config.yaml
norm_position: "res_post"
fused_qkv: true
bias: "all"
pooling: "attention"
eps: 1e-08
weight_decay: 0.2
Rows from block 5 of a small image classifier, named by matrix and row number. Rows with one number within an expert belong to one neuron, the router's apart. Each number is 128 + 24 x the weight over its row's rms, rounded and kept within 0 to 255. All counts start at 0. Numbers have three digits each.
Before each expert's rows are labels from the 100 images, of 14976, where the router gives the expert most weight on average: "colour at peak" is the nearest of a few named colours to the mean colour under the peak. Only what is clearly more common there than usual is listed. The data: crops of objects in photos (Visual Genome).
# router: router (model.blocks.5.mlp.router.weight, 16x192), inputs 64-127
# up: expert up (model.blocks.5.mlp.up, 16x96x192), inputs 64-127
# down: expert down (model.blocks.5.mlp.down, 16x192x96, transposed), outputs 64-127

# expert 9
colour at peak: pink
router.9:150154108157119122113120134120116117150111130121113098138174086090135096119087128160155120138098107155123109107104140179143089177086080155154161136113139141120078140128142151116170135118116100
up.0:105085137123136144107167205148144130106102131134087116139138153117125151127109112155112169116125165147160119143095105144104094149144135141141144111169120115113094157184141122173101159150117153
down.0:115109134129113136167108074080138149132133114119121120118103115119122077122129120118137120119165113144132166103118118133152129126124123138094108091161115115153171144150140121110168119117139140
up.1:140132125102135160148166151135114113136111127152105145142106170130116166090144126162125095118114196127135134145157132100129122153121131138123144137131095113142079117180162092173138114134149150
down.1:104146168158123123139075119132149109139122094141154147151122100114115125139120074126159119091114155131140122113127135171116125112136132119136154127077133110163167120143148125113203100119136111
up.2:112123132104162132160139147142090110092126110121168168155105119134151136107114099138133095091137133142133119101153120050136132125126144098105126116148137168190133118158125091160147090147114140
down.2:116118148157146123134104169113149150142131115142168178145138134127118104149115168129084106105153122120131171091110118107131122129154119119176138095109108162142118146154147123153128122100143102
up.3:128113145043130139135154109127145115106141114151134135109078134129129128136103095094154114146134140103161102132175125116086125121142136104111146152130130084132069165083113117110174116115153149
down.3:114178114162136142180116137166150112153146101143118166150149138157132171135127100117100145128100126127127151145134159156134130142137129088115110093148139146144125119158166156136107155158161086
up.4:130092132037109126128152123137150127122173124151139159123092123134134151151100101095117099120138107099138126148216138106088127104149127119122140153115094109126052178088096095138124126113102148
down.4:122144092141161174141146138154142107139135111127139145129111129144125147140125142113122117089121086112112148116120129104114126125123133098109111120172114132130161156147140116117144113137141089
up.5:110112168068120123144174116098138113128136090169129131090129103135090122100097133118136153156122133113137159112149136157083130097155130128110107162138134116109089150098103141103148131100156129
down.5:108130134145157116148168131157155128146128124142138192114112153157138195140124116114108128142131150118126146157133148132134135140140192064102136093115137154147144124134137143127161134148137107
up.6:136096110143108130157090163125101180151125116131148107113157108130110138115177129169130081126152098069107181120164135082161156127116142138176130157129129135147122138125127137090097119104119124
down.6:120139154126075151121112108098085128084107125098108070107123100116133169082119107146100128148111096128129099130124128107121144081076149122115108122140125095092174127088085148099087151142094109
up.7:138107150133126122065152125146138153146154104111177114113140118139116131152191094123145105124163127090117166154104148094136138142162130108130121118137136156164140131156110134093118099136122127
down.7:163132118109143136121159132121110084099108128107129123122075132115112125134108104097106115060091122112145099133124122109133143096102136131136171151127111109105136129098114140113091112119107134
up.8:111119143112132137109158088125145157087120158109121178130135132131143134121171122136154129138120148163148142187142147141127111158176129082108155123091128112153128158130094101116147114153171127
down.8:165119113133134159103173091167108109115117116115118125158114130098119149139116096118113093098103104115159124084107119176094087100112138112092138129088117098112144102117116090119093125099105127
up.9:129134130131122137149145165141110133124125167155145109152113147144145203145115141125127189077097130153115100156131127149111100121134138110152112110108071092108104081129158102199137110148151126
down.9:109114118122122135120125150140118104113135149132127126102106143116144092128134149111135135142140101118144083113136141064107150128114040147149154124177126136109169130114106147102118124143108094
up.10:127129139115146148145160112124123111120133150113123140150134148153124149110134091143151084129110149157091094156144182083149104143148140108103123129114076133167124117181121115155116125122147162
down.10:129143113163105109137070137146137133148155128156183142178137128139118164174125117151147130123114130118091155131126133143099146105146143107150120118103123121168120120139143135145190135135136118
up.11:136106130064169141157165161135100120096144158153151152147106146165146152133146105114125130103133149149127094158141124092155095139169143117104085130133079152147116140162143104162148115132134168
down.11:113142088164122124119087156138149102126144124139161128135151146155143122185158093165122161146076142158136168147156152167157159125135166100140116078136155132145131099118143145109141130131129106
up.12:097144153147143120138099145145117170135087106095094126113132104121144102085131167132142114148103090087070111132145107156108181096118146137141090127139167190159096080149136112146130124140131123
down.12:137094112175102099118134172144119136113140125127146117110141153129162163129150128119157151190124095079096129140158142139160138149120164146141124096171155139120159140115116152115130142156117113
up.13:080121182139137120086145093133155143132147145101142167076136128123111118106184096133118143133136153139123124173110163109134119117162122103115166123123125139167146165143084131099126119165122121
down.13:196151068127162184135164101168124101143131094133137103146093111110114117135098081143117110069121128144162156117094101127124103141113144112107139152149079113108126130128124115130113144113126165
up.14:110103127112110098136149174118166127109104088127103122122150131128101132126121140111113183141124129146128140122112120147143106164106135117119118093195149126114167149154164154131120118140090127
down.14:109104138090124141168164102124129102148149119157144147120101150161154126137149128124114162139193181131135176174151163131147154164145155139109155134149159138176160091148149154138124138164150162
up.15:130144130095141124134155119138122080131095149151155133149114122165125164124121108144130136107120139141109116164123164118156110146138134092080139156113084131129092106151142126133118124117086168
down.15:116128119119118099131112143124158132143150193134179152145096146158127160174144126108128149126117137120106161137150137136160147145151225109142135106167142134153142091156160130148146094138146122
up.16:074080140091103157143133145116112163094147159126115151127111118162109167102166126108112142134124129107135137166181127129110185101155179108108121126123107135148089125143127104153114118132155167
down.16:101112153125162117143109137102160187145142153127104177131162151156128134164140166109142132141125131141086169114153156146135119122176158110146122129109146142129070127148160126192171129102148137
up.17:125093126131140168180112145146101111110110151149133115135110148154139168143103123142121139126127140144146120148139143126081104104153143083172092111136088092123149099111161135157115097159159135
down.17:109122080132129124114132106121100108118127183119138095116093075108117090111122190120122142127130129137135081124113133103121142099089092161148148137120137089140165109111104129146135130145117159
up.18:142135130106116142150124116133120120105101145139120148097127171136141136133138123103130155130109068134130138163143154160168129172159141104096112151111141158134104165076111097154127155143098179
down.18:120158068121145148152162143151173130158119156140156163144114132152115116158135157117142113096107143132118143121116121127152121154167165105133129160101135136149108118146171122158134084120158161
up.19:121107107158104136116171170142144192118107165149123162142152165121143162134124118135106167138125154170135116126094123159099110171161140103137144094093094099096070134154103126174119130133129150
down.19:111106130119126162129108088110119147108122115114162108104089108120137098100132144123128122157152092120118124116117122096106123113113075158113063103125118116115171098119111136124085124135122119
up.20:135103133151124132179134106108102165131091126125134115116111140134124159090129119170136106147160121120116147155152122152097175135106155135093123154127155137130137159190138131099113115097160122
down.20:167106120128078114116140113112080129087113149097124086139111122119158146104121105129151148153129129119167105147124126115142156112074142129146107131156116130114155124098076181092119114168095120
up.21:135115125159160104113158130107125151093128105120096127080150125117115110108157097160117155145137106074095121125166158137136140138076147123107124136158124141139129167149085129097140080086122127
down.21:137097106107082111143120134117079133093110135096103105124124084130126135097119107131162148163132158137152143156127132116138158067071158137153113145143119087109123125099088159137113143154113132
up.22:090148154148127097136100124123122178130090113093095138102123111119130104087133152134149121155123101087065107124159096159096178086102146144127124153104170197172120092154134127131120111110125120
down.22:129101105154104104136132154134118110111144127137124125111153149147163157127154119120153164188130123092134109168164161128162160145121154120148129102155161139130153137115108166107144145163128125

# expert 10
colour at peak: blue; cyan
router.10:133147159124164129153119160146110158102094137174117121140147099124140120148143114119151131163122147077122165122170159147164149118132141134109098134149147123100077126160162093143112143150150103
up.0:131115120141139141156155134158106144113123105110128133092128102134114146157117180128149110130137057115127150097097148186130143118091155125127121156100120143081129132126135144108115131108129130
down.0:171133118161137123149168111175138128142146139129167128151098151152127117166131153119082121157122148155084084142141146143141130122139105111099129115098143127112160186109133140141119130128122180
up.1:123094121100130108102121167144164144116160051139122098137115148154111160140111079093144137119122153098134163118131150111160133134103145112165178135138133123136100130123194124167118098113111136
down.1:159109082151140137160170098136155139129131167098154126117138139115149108122118124118146123131126162097141132116154147144115080110115147100094108101100133108114133159129161101150106114105117123
up.2:127134135157122126081132145152169143109126124106146173109158171117127129148202114124098137130148141117143111118176146148152167147147128156089125102061137114116115124111098111114144130127068132
down.2:119121118129108101133140072163146107101114111147121119116115093086115155142129084125169150124089125163205156121116142186116120139120151100090140125102118106132156142106131101123159136119156169
up.3:114133122152102146149130116111136133093121170156176169083144099121140146111139168130118109105156088124124106059185137130127164144127158157078126171132181103135130127112127131108125142127124128
down.3:145143116131148137136111156215131097125143102148119138134111127139108157162126124075127131121149158120123101145139147152128130132111081110114147105107148118114147215107135127155149165130138159
up.4:117120127143115119133143121127169080141143126128091127132125172144124170112134064133132119128126130157110101194143140123133146126152160101116141105093085109142166097101133117146135130137095144
down.4:140130131164136167138124112191136141092117108148105115165172148116120146127122107127097125110135099134092146117105157143113135126080127083140106104132099126110128129103140098076093148119129089
up.5:105107132144080164098146154161191137115156124120120177118149130121128150138177095118089153114135149140158093124195129122115161138167133158091140113100148102094113138094139114159158156126065143
down.5:130113119120108120126115123188117090085099096133090119133122098102110170126110077140163164102119108131140131144133104147111118152115150115080159139119109105126128177091130104151158116137143168
up.6:123135076106115158107134183159139101186143112116152153125111098165120139110093110124095144075123151129129102156136132131113127114119128176150147118127112189122114103086134127171143155127082147
down.6:131106107108149151113154163114149145143155113131106116099116146133148159122152139134164127118154166142140149101125128114134146134142125129115140142126139150114129168159142148105133133157146122
up.7:136104113148118138095129155173130128131114092092123112105142115124125152164127140156168112141114085126123139119085135204135146133111155132145121133113126161119147101146148153099119141111134143
down.7:135117131138137132111160110174108126118125157105139128141113132163096156148098143131084105166105141165074092141127108123118142109102118114080101120119128126096132133087099148157084134140099112
up.8:139114112155138146137153162176108136112122097105121107075122074143113139179119175131139116137125059125142158111099145201104136122103155106136112140102120163070147129131135154105111139100129131
down.8:133140101163138148133151114186126111140150147126168128164114139149124101146132170132101117161115124167066077128144148130130131106132111140099111142091137120111145146103128144143102119123112182
up.9:075144139149085141141140108124130147119130134133145171124149088137106138110138138120084125094171098140102116087155131114100132077130138117116113143166166122130142158103147170111125119115109136
down.9:132145111121130157135098139208112051131149078117112095147108134147107142166099111126145103093144138150123121133122145133125116110111068124128136114105127120081186130090125122139141124115114125
up.10:120107111141134113070105154162187098112127141137144170130159124140139128119176102097110155155133145127142124121184118163130146118101129123079113130075126142106142132098132120109143134137111133
down.10:116099131123122119136103107147129121161182111155117102094127169169116118163133148087120125171137126130104138143124151154138162144149127139114102161137136163124157141127121166159146135155127151
up.11:084143152093142116123128149102127141111165141150072142156154114114121144104090181107123124105108102137111077141119114191106144110120126130123126123090117167115086166082107099136153133128114120
down.11:132144143153066113155123122089127114147150135124166107113095147142123134103118136144164117090175102100156141117142148157106094147132155146139106129104128132143168138099172118075148110094120155
up.12:140114139121119123169140097130132081119104128136140112140126149128122131118077096110161102132116151126095115177156108094093140111127123109117130100143073111137127119132131095109100123139114133
down.12:069167150096089173131087112109153090114143139150091109120124138150117116130105103095137127116104106160104117185118171118125141146129135134120169136117112145122148108102133128133133109164129164
up.13:111136135128087125154100115137118118118134118107082174127111169149121182116128115143098162136135088153108129123129104102142144157147145100145123127170122086151137092133123155170100140115122132
down.13:099124160140137109101120130100106185108110145165131120128171097160101174116099101108097157166084106152090126184099126096111167157126139066143127117172116152148089103127104127175108116166176083
up.14:123149126104130130155134088135082152139135120142088140174121138137122147119100132139125110135139117178090129174136090119092119120135144110132118121107064099141137091149113107103102121128135138
down.14:124149142111084122136112186065136129141135143137111110104145160149119115077128109128135113089132104154099145140156160120110126144153156132163121128111138152139096081114161132131131101091112148
up.15:138156102133120137064128125139096059144147115111120103132104119141125123142085084090144148108110133112144132136087156140150132142116124146092176163111148159126122119083090130142151123118087150
down.15:137138118132104149130154094111128090145164077118173159122099151131127110163134122112123136094152157183154127140181128131141094129133144089104119146114152122109144107108145115110146114127095177
up.16:136096146129127120157095112113116126114136107095118130112114151112130140174128140116117112145134094120156117105131094118139108139114160113129103185143140117151114148174078158098113146094120134
down.16:085163127169114142114083099131132105132110137099110142103173152125155196082147079192120111139117099151135152116115118089135096109134125097101129119124125113116133109117128130101091114121118097
up.17:114126067094146153082127175189147075137143115119116156135119090144114143119119124107127157098170123117099077127123108125114152107130159161086149116098102173131102119104117128157136139122076164
down.17:128102166100142140110155068120135136142133100108110104130110130108141158142120129090158117117148138148143134100114112174138110111128194093093102115090113109108148155139128119066128115114124149
up.18:076127157127132127132113174123130121136153148143117141138145084122121137083103172108076109088114110113123065143134119169104155096136120145143141134106143187129095170076118111152163149142107124
down.18:153126096155095139152113147150119111164169125123152120121088152157134143112123139130143103105193117087158114115141172146112108108118128163106110139084145124092158179110160125090140145106117155
up.19:194104109112141122147179128124099141093130086104105133122119146102124147170119160110145113142091102128142146120119151155146117113116115123160104124064117140099112120132109111150118119129159122
down.19:145154109121139129142148128112173105140157138128123142165116150115165122125157118079153101155110102134109122061149154137150119088153161113094152071095136134128120172141143136155110146126108187
up.20:083131149156118115065104129161197101135131127106111118137139144137113125146172049155090154145090159135165105161184139128136154114137111116099127105110119129118143131135119123134157115124139125
down.20:092130095101143125131097081113126125120129142169146111063105117103122082138129129133157165151110137139169146151132133171135153168131110201111125194115137128149157125092118132130137139148148168
up.21:189104064087144154159165112095149092123138154150154112153124134094136115107111114103146128069182137102109084107117100090135090088091109154103129127141121111127105137121133132145144091138116148
down.21:093141147121084131129129100138168097130138112155137128154142143130116102167136165087112170152134094141122155147155159137143151166138136110121120112125162135127124102075140134132111116150143178
up.22:149169098101107141119132175164142139177131131111163173135099121136121142111092107116086129073138172120128075163126121128131120109131111165138143102114124189131121138108150116167152136143100139
down.22:119091105104153173136150171125146127129148115121095142120129136131160137107150144133179140123137166126159115109152138121126149115127140137108150160140140140096123153146137148086130155155129140

# expert 6
colour at peak: black
router.6:144140128096162124079123132142125146108170135147114112121091092149111132127093131131156115122158153082129126109108118133126126105093146147114132117139104174100105147111142112134114143073121126
up.0:130102099112116155133180101147126122114132120098152130156121134130115160119113084102125120097138093141119142118087142167162134126112155125101137079108153158142134149154085117164133102121077177
down.0:090130150129117091106154184159142102120114116133099103134170110125160169155090152145128165113115153105116105119130163116153149113134109154157167132122117143125115134170176164133072139135147101
up.1:135156139117127110119104141110126149110130161139121135145165096127148127149178118090141148100128144150109118118114159149131121157107128112066152129107150149129117162193167144186168091152136146
down.1:122191135140062107130112124110158127137098106104117112147164116093140150116106165189147137089135134145106143107133157076142120099142106117139147178109141088091108127145162120114130085098128127
up.2:133113190154072123120140150101147141137082125131084102104167107126125136112170152121126142131144135124143091135150131162092173110116134118158142115109122146113098177106094137060139165140090112
down.2:109129140148097134135090108138138105106105120129123097121129094094115118124104096157119134122114139147138121064119163135112158081102090113146094130095140100148157148122121104101164121106084111
up.3:103152134113140119098145125113160130097109151141152164157170114134106113102184138116109158157122101136122139124147154112117138104093105117064146127129114128122069120160112150121093122130116150
down.3:095163125144119092120184133155133120149119123132123106108101145130145166117125150188103127156131124146122164131141127088137129133144131083099130123141160142110166086120143148124154105116129109
up.4:097163157100099126108079131115112156095099123140084140164142148130157118130135137128129091109121150141105115125153122121150136164149149102124166098162113152146100153104140097136100120139107128
down.4:155121109151099123126126096144119122095091102112162102156096086086106130135088159124181117116150114068119130086106125110120116096108145136113114144098102091115117142113114114081128103092104112
up.5:133086106121140147146113178135118117150119131142180105089130123117141160159092106125149141101100148124130088172120122135134108121174145147177127182121126125111091117129099098197141099136106156
down.5:154137111146089125121174113159086143138143121135160074132123132130111187155122131169138089093121105130102168125135127121134138120121159108111127109151129101112143135109103122108128080123112136
up.6:109092126146114171138142150182136097136103130124122124144159151131126164075121115165125185112124117133124100135152123109127124085181175097129087149169121135134063076141120122109120157135148136
down.6:122099162141107079140135127115160099146149129132106102173137128137140160169116132110112130137162158138173133154129134170131117134157127091147120150108155113133130127131143144127137161097177142
up.7:112111121103109088131124152135113166130150117092128169124137133157137120107141074117126162138147160150129097125099141119196097141130187124143100104130158153111083121182134153170180111127132174
down.7:096139111118107120129140124118114137084069118080118095137136103097116125122073186127134156107120117118121122128129157122121130084089141122142153113164093089076102139156127110136087098132085140
up.8:137111121188145097145164156130126139145113105124087101165145123103104136134115112147136183117094133140138146139117151173115081149163113119161084109135108126111157105142135122126120122124136131
down.8:087168170176116155124118163148154137133154166102152127093167163129142149097123134124109137132123148116071099105114138146159122102117113112094113119091128151120124163117126150107163199114111064
up.9:155121127143118095121148132122149108151109153134127127135155120109096140138218118170086131138123104153163122112139162103170150105123110112133115108147151081111132129136105168105153112109102125
down.9:097112138122119134114081115112149083137147131153151141121142155153154128120170141157112135140104155090143065157116106106141125170134107162146146130165142159128145117107104149089123146141120093
up.10:123122140138122141110149147159177132090156149131138138154143151095124173138107123100059118177120127122113128122158135140063137144116120088135152097144093163144082145117115118174106129131116161
down.10:187139120166123112113134160139133060141152139148150116131131133135131103131145121140180136152144101132141158107129116126154122142133143131126092110139167136150120141119123130076151139123121106
up.11:045156133141115106118094104124140136120100111103131157115138141135154104111138102129132085123096156117126124099136117126154162127139182116083145128103168133161113083127133110105121083161095134
down.11:151114130199116158119154101147122202130148134161173145127139122158169077129159152113191107122147176090112128142108136147136128152155134090133083167138143135148112172125129136093117118146155096
up.12:133113114122110128139136109149107145113128117116097122172141119093129154140140099135141118094133124150148162139104124140185127158137136105104145125151195087163126136163133123129169115142137190
down.12:105105197120132098137140149120149105131126125154099128108174101132160136146106124126099166108103153117137089144138173149135145123136116153133148114099117144132135141170185159130110179157169082
up.13:115099132118122125134139162150130145119122091076143113164134123133115154131102089111135124135069140156118120135104140160141106136134136100163122101121136138114101126139109110147148089125118160
down.13:123136149105152109129147171151168128149140132154118110141143119128182152145130158116127177124149150103106145126138163093172142152167103129139160136133163151135116143181181162148097132151173091
up.14:133133154104110096141090135103097189128141131120115095107117127107135112151159121134168148165160122138169122135122118105104148096134124119155109144140121110150128143135133160096158133141147137
down.14:107095124137089117153104101081129136140122144143118141137163097132125095132106154153117104077125126150108124115121144167108133110131111113159104114118137097127154171136144110109164144113136149
up.15:135141137132112107157129133145151122146091107116135141165133123143123134161115107143137091105095136156146154114102159143158103160101096105146129095120128103105168114151183138157111123134086127
down.15:103130138139074147128124157123086112105109126125105128161158102123114095103096119143095109104120129167114096134103111138085135136113085131140143077093112108131140111124120107111155162119117095
up.16:118137145121106122180140120119114182115105121128173131119109125135127115125164139141117117100102102122135104118191098120105155110119141136123109105115118140116128131146143094121145091139131128
down.16:156071127164136110128129150147137132161194123171099143137107160159158089144195126112150093155145156090140121105129119144133154155168145148151114135094161156174126161131140138119139143124141143
up.17:120137138124134102119095187123117139156111125123127129121138108127116150148117146153134138096088149173137065169130152120150115114162114128171134153114102097101076118130103084131135116134097142
down.17:146142162157117103133122107150099142118134126127158127159092119120098117147127160132119072131139098102104147121122110105087117116108149159134101151139122094125112119099089099122087087115101110
up.18:105090145147134135114158130157103105127136150080155137155119131134112148130164153120097130101112136116127090139150134169134172063176165115139119139098118154152090129143073090110163121135136161
down.18:133110170163136088153135140126170134155174162136129129143129180135136159129134138115126140133188163099124095090149134129132147125145151131170126143128154127153113093145152148155078132131141107
up.19:110112153180104138098110101100133123127081147143123134104168117115149108096131107141106111153106130132108089131121128091173120126161142149094116147188172089146124126114113116071092144154131113
down.19:126164159121117185092155093161121123108144140127157097152104115130103172102129065095157137147117133104103099087124108105124126126108124089096117113136153126126108121083111107126105117120089121
up.20:132069162132107125134157171127125182138152156128105119140146089131120137104119139108085157135113140151140142175138139104045151143128124102141112152155100130109065150175129108164135142124151156
down.20:127150135109080143134120132133138105089092139109163119108131113076118139157116090121144160145130136123132139100127137081125140095099116108141082125169107109151125158127108096124140121119115128
up.21:101121116180133111163119168138132133126071138105127156150154102135157106092135131161128144135111148132099122140118132135145145156134143132152077139127164160162119097167186097142148095156134123
down.21:153132112146147073128118133119147124148157128147154140176107138133129134147160168146174122118148155130086127138127136124135132145141118157128125110120145130151188172128136132147122117122159126
up.22:109089113111132178145179081183102154104121119102167159150108151162118140124135107118110116110141088143111111155109100170139111139138181148090132087120131156135146148159087122162122106129110159
down.22:087145151110135087128153178145139135103107133119092119139149112109160165108080145121138170121127171105105123127130180126153165100111133138146176134144098124136114101184160153146052103145133113

# expert 2
colour at peak: white
router.2:100129158144098107117114162168094135120117132134055077110153101123119157136160166170130151146163089082100115100123128122139139155144137097160120100134162146107135126101102163115124131095157103
up.0:103134085133107133138123110143153109126119147130133140157161122117174105088124134124149108149099172129125138152149127191096126118165148145139094132107146104142076115142178080116111131174146135
down.0:111149101164156141131160137200116141099125114122094134146117111138114123162117133111135130177101114126140139131146100151133145136105144128097112128115131112116108148114118137105078118125113129
up.1:133070121143136135107154133150105146143108138109143140084155112136112097125182096093112189120126105146123121137179139162094164065130126128091124151087103134133148140132127129131147144135142126
down.1:160130158126149099097127169152160161134161156097158128189132121082134150149134153088117097084085162096105116084099146162122104072133115113146130109143095117102087138150128114123127081120151139
up.2:098163130144106152145154115111135098092123145106162138173179127119135084106138138115135106143058189175128136146151107153139124104184133111092128097140128144142078127130138099121143091150108150
down.2:112162120149096217130140126169134128137130127111150099122122139124119122080145075115116134110134120132131171111129116105119104144159168102078094124143128125126139113166148091132109092115119145
up.3:154138133088131170166127115097113142145113131136187144151109158102114130079101082126093104135143129151128135130145116149112132114126178123086119144115090131162104122163158122122128106140160189
down.3:102145120139103150122123102128122134099160103184159090129126156136139113141156138128138182155154120151143123180147148130115164178166158103106106094145169116160150114085087106132125113128140144
up.4:141118105098146102186172114129150085158185116101144126102087139106106146125118124122111142111123112162168088134128125097091124098117114136115130124131141128130144110123132122154139160108083156
down.4:126121138143105106131126114085161160162180122121121118136157145105159127110128153095096107124133163160096150096102159151118107110148123115114106114143102137129128131144157122081111135123167112
up.5:155117115127150115130142139137143113147164107124116131102140082132136091138139131085152168120089178125158122137161119181138119165095116166111117180127119155135097103163165107162124163151158130
down.5:152123162150154127146178136157118146113127171104143124166146111087136125145121115125153138121112111132078156099137132154144119130125136118094090127144122134128129137158127125135166073138120168
up.6:102174138134156159135163122117128095086138106106150127143144115126100095099099108119126146151106148144115122137160123113124117147160128120046116111158123165146083140143123109128142114117126142
down.6:113144154159074210125141107110135104123122122093138123118110132107118122109133087124096143120141106142085143120132131096101112129141139107045087123106130104125160125134128090139152126095094135
up.7:150094125142118135127103134136123137141121120132111127109146150127151150079125060148128102138124163141067108134159115121133101142115149125164120162160156125167143128136140134112117157124152124
down.7:143133113101122109105129150168110139092101092158111130151126116159100159121110145126158164159169072084144136130167113112119180172098118110142153096155170127116116112086097158112101126139097102
up.8:151119123086104140095144101126147101140182129129154127133145115125130109148181117100145148139138147147141082159144159106122119124136104147118144152114115070133122120127130116152127107132156173
down.8:129154168112150128146159125135130144139150141138097170131163122115142158075121135087108144117116113093124121123126130109133141128120086154089162144144120166110098129151121157148120128179130106
up.9:104116124126124133173177114184159091134116129112161163141159126119120145115130171136125100131121136138124142156112097097114164150152128116091099112157105120158105095153111104115098103156136126
down.9:116144149118085158114117115152135155128127141112067108113127156070124155090157050120146140106106153139134101133101134125131091138155142119126135149096117111138118134127125085113124122129129113
up.10:163125084104129145153165126121169108176141130120154128146107169143119139118097099137131142093106150164131098152171119121131124118151174122111129145106113123142121062143151109171118111125130172
down.10:101132151141074145136162081140162122158173109141111134119126163127145133124173107118112104091096143160145105117099147183120113123165158111101119141112107138137128149136153100083134146118161123
up.11:117152085141083137132136113158124090146127111082173129197088089153139127095095117146126097108089164136071139144106099129171156098141148155118101107145150114155122075154193116134128092137159130
down.11:115176096135122131121143140131110160123137127105126133157112142100105110135119140132153106123137151154142112128088106132077096132158126114126122110079092115119098174112100081114130100104129137
up.12:143135118080110131095145116109159071131189140132152135146148110109132117153163094100131135126107121152160087128135166092129112145127106128118165119100115069124090105113111111162115102134118180
down.12:108151157105138119141138127143142126144154118147086149112157127098145161097133136103093132127101116092136140106117158108129117136150101136089150150182115144121125131155131141133122134180156096
up.13:109133144125125144136088136144123168125139129127144133133115138168087136107115154130095141112147151103128154134144106107126148106145168109126134143160140137123138114169167157139099139103151151
down.13:104151124150120110149099162108173143136173154163110105115143162124164119138171174121126166161156124094122136139139164137122163155167108129162120114137146133142086137134137114131082154121153095
up.14:143155104073132150160158134134172127157108109135154141165101149141087141107056088149106139111130176171105116138169109132117110120137152123109117122112084107133092067141143124134077093122144173
down.14:080123161127085152116145069119150126131166083150106123125114185121148132135171095112131129124148132162134124147122140160115126160173136097062132133095120133122152154124121097104123125094137126
up.15:099151149108129122126108135134104183138105112105130142120057143126105140131125159147132124136143101105132123100117132115114175131115136143127132129133145156140147115134116130127117101141133131
down.15:098137118129138139141150101108113071135131113126168153118073134155130074129135142131112124132117132166100131149126133131140126125122098174103114118106120139111178160128125137190133116140112139
up.16:135099090142130129137101122151110135172114126147122127125131133120130178091100070162114126134146149129142091151152140097111099115147154132153157135125114114137133125132140123134110116124161121
down.16:141114108118099092114107163150111134098104095163095152151145130169107131118111148129126150178177087096156133142169120111128176161108096125147152111148167131149129103091106158103120159141110107
up.17:108138109116108131127094114129134134114156143118115146163120135143157139070133074154142079145133138119091180123154147115148157139123134139161124135147172117175089136160159120144108097152127131
down.17:119129126131129131127139142130090137080079090148112140110118100169091138153090132114121155173132106139136126153175093122138171158084135109126143120142166132108132133078091168132120138143093110
up.18:088137125122115130158108122147072158134137130131136136132067110134119134119144122163127119117142129108138169112170135119123162152118137149131140153098121124158111114162124118119085082128096129
down.18:117134120143161129132162111138108110113126103130133145109102125164114113149120156106121118177090141170119112161161112130151153134103111136115138153116134138100135147104108151185102138142107141
up.19:134153136117135137150137110075152152130133135154146134167150161124126114118142124107129119145108171176096131159141130132132099117159154101142151143121084095134128117134166113146110072120167198
down.19:102175148106117163095117114168138105129139089170149111128131132134122160116146098096129152137152125115158123145111144109096145165155142105067125129154141131109110121114120116134053090135163139
up.20:121172127141105167142171117100142112098121136133166148169172119115130084105132127125126122128093197178114141130138118138132117082180139103100165104127112129132073134129155115136150083141146159
down.20:095164129137100170127102125135141126140152119125144090131146175122132121092148102115111155153153102123128172126131132088104130165166153102075104133158135138129130115146121100140094103137103131
up.21:144081118128126144115156116130144103170111126128121136134159132148117124122129101134103147140108109178119090178160174128115111131135126121115115148130054124126125093118113117123106135111134170
down.21:135174164124172121116151110137136168153161130139137128153107125126156143098129141103115109104111160074094084125093142138122119120121111162091118104131104149136108151161123137084095109145165098
up.22:117118124128170109176125134098101105120198116112149127095092144126074144108117150109087114108153115105151120152137135139132158122078114156125153134136135113136157144127103135131150139097087132
down.22:142118118169121136182117150120102168145102140114107124131121146154110146142097110137097138137105149152102134155129154142119118111107177087153096141141139085157104117107131167117112144144157114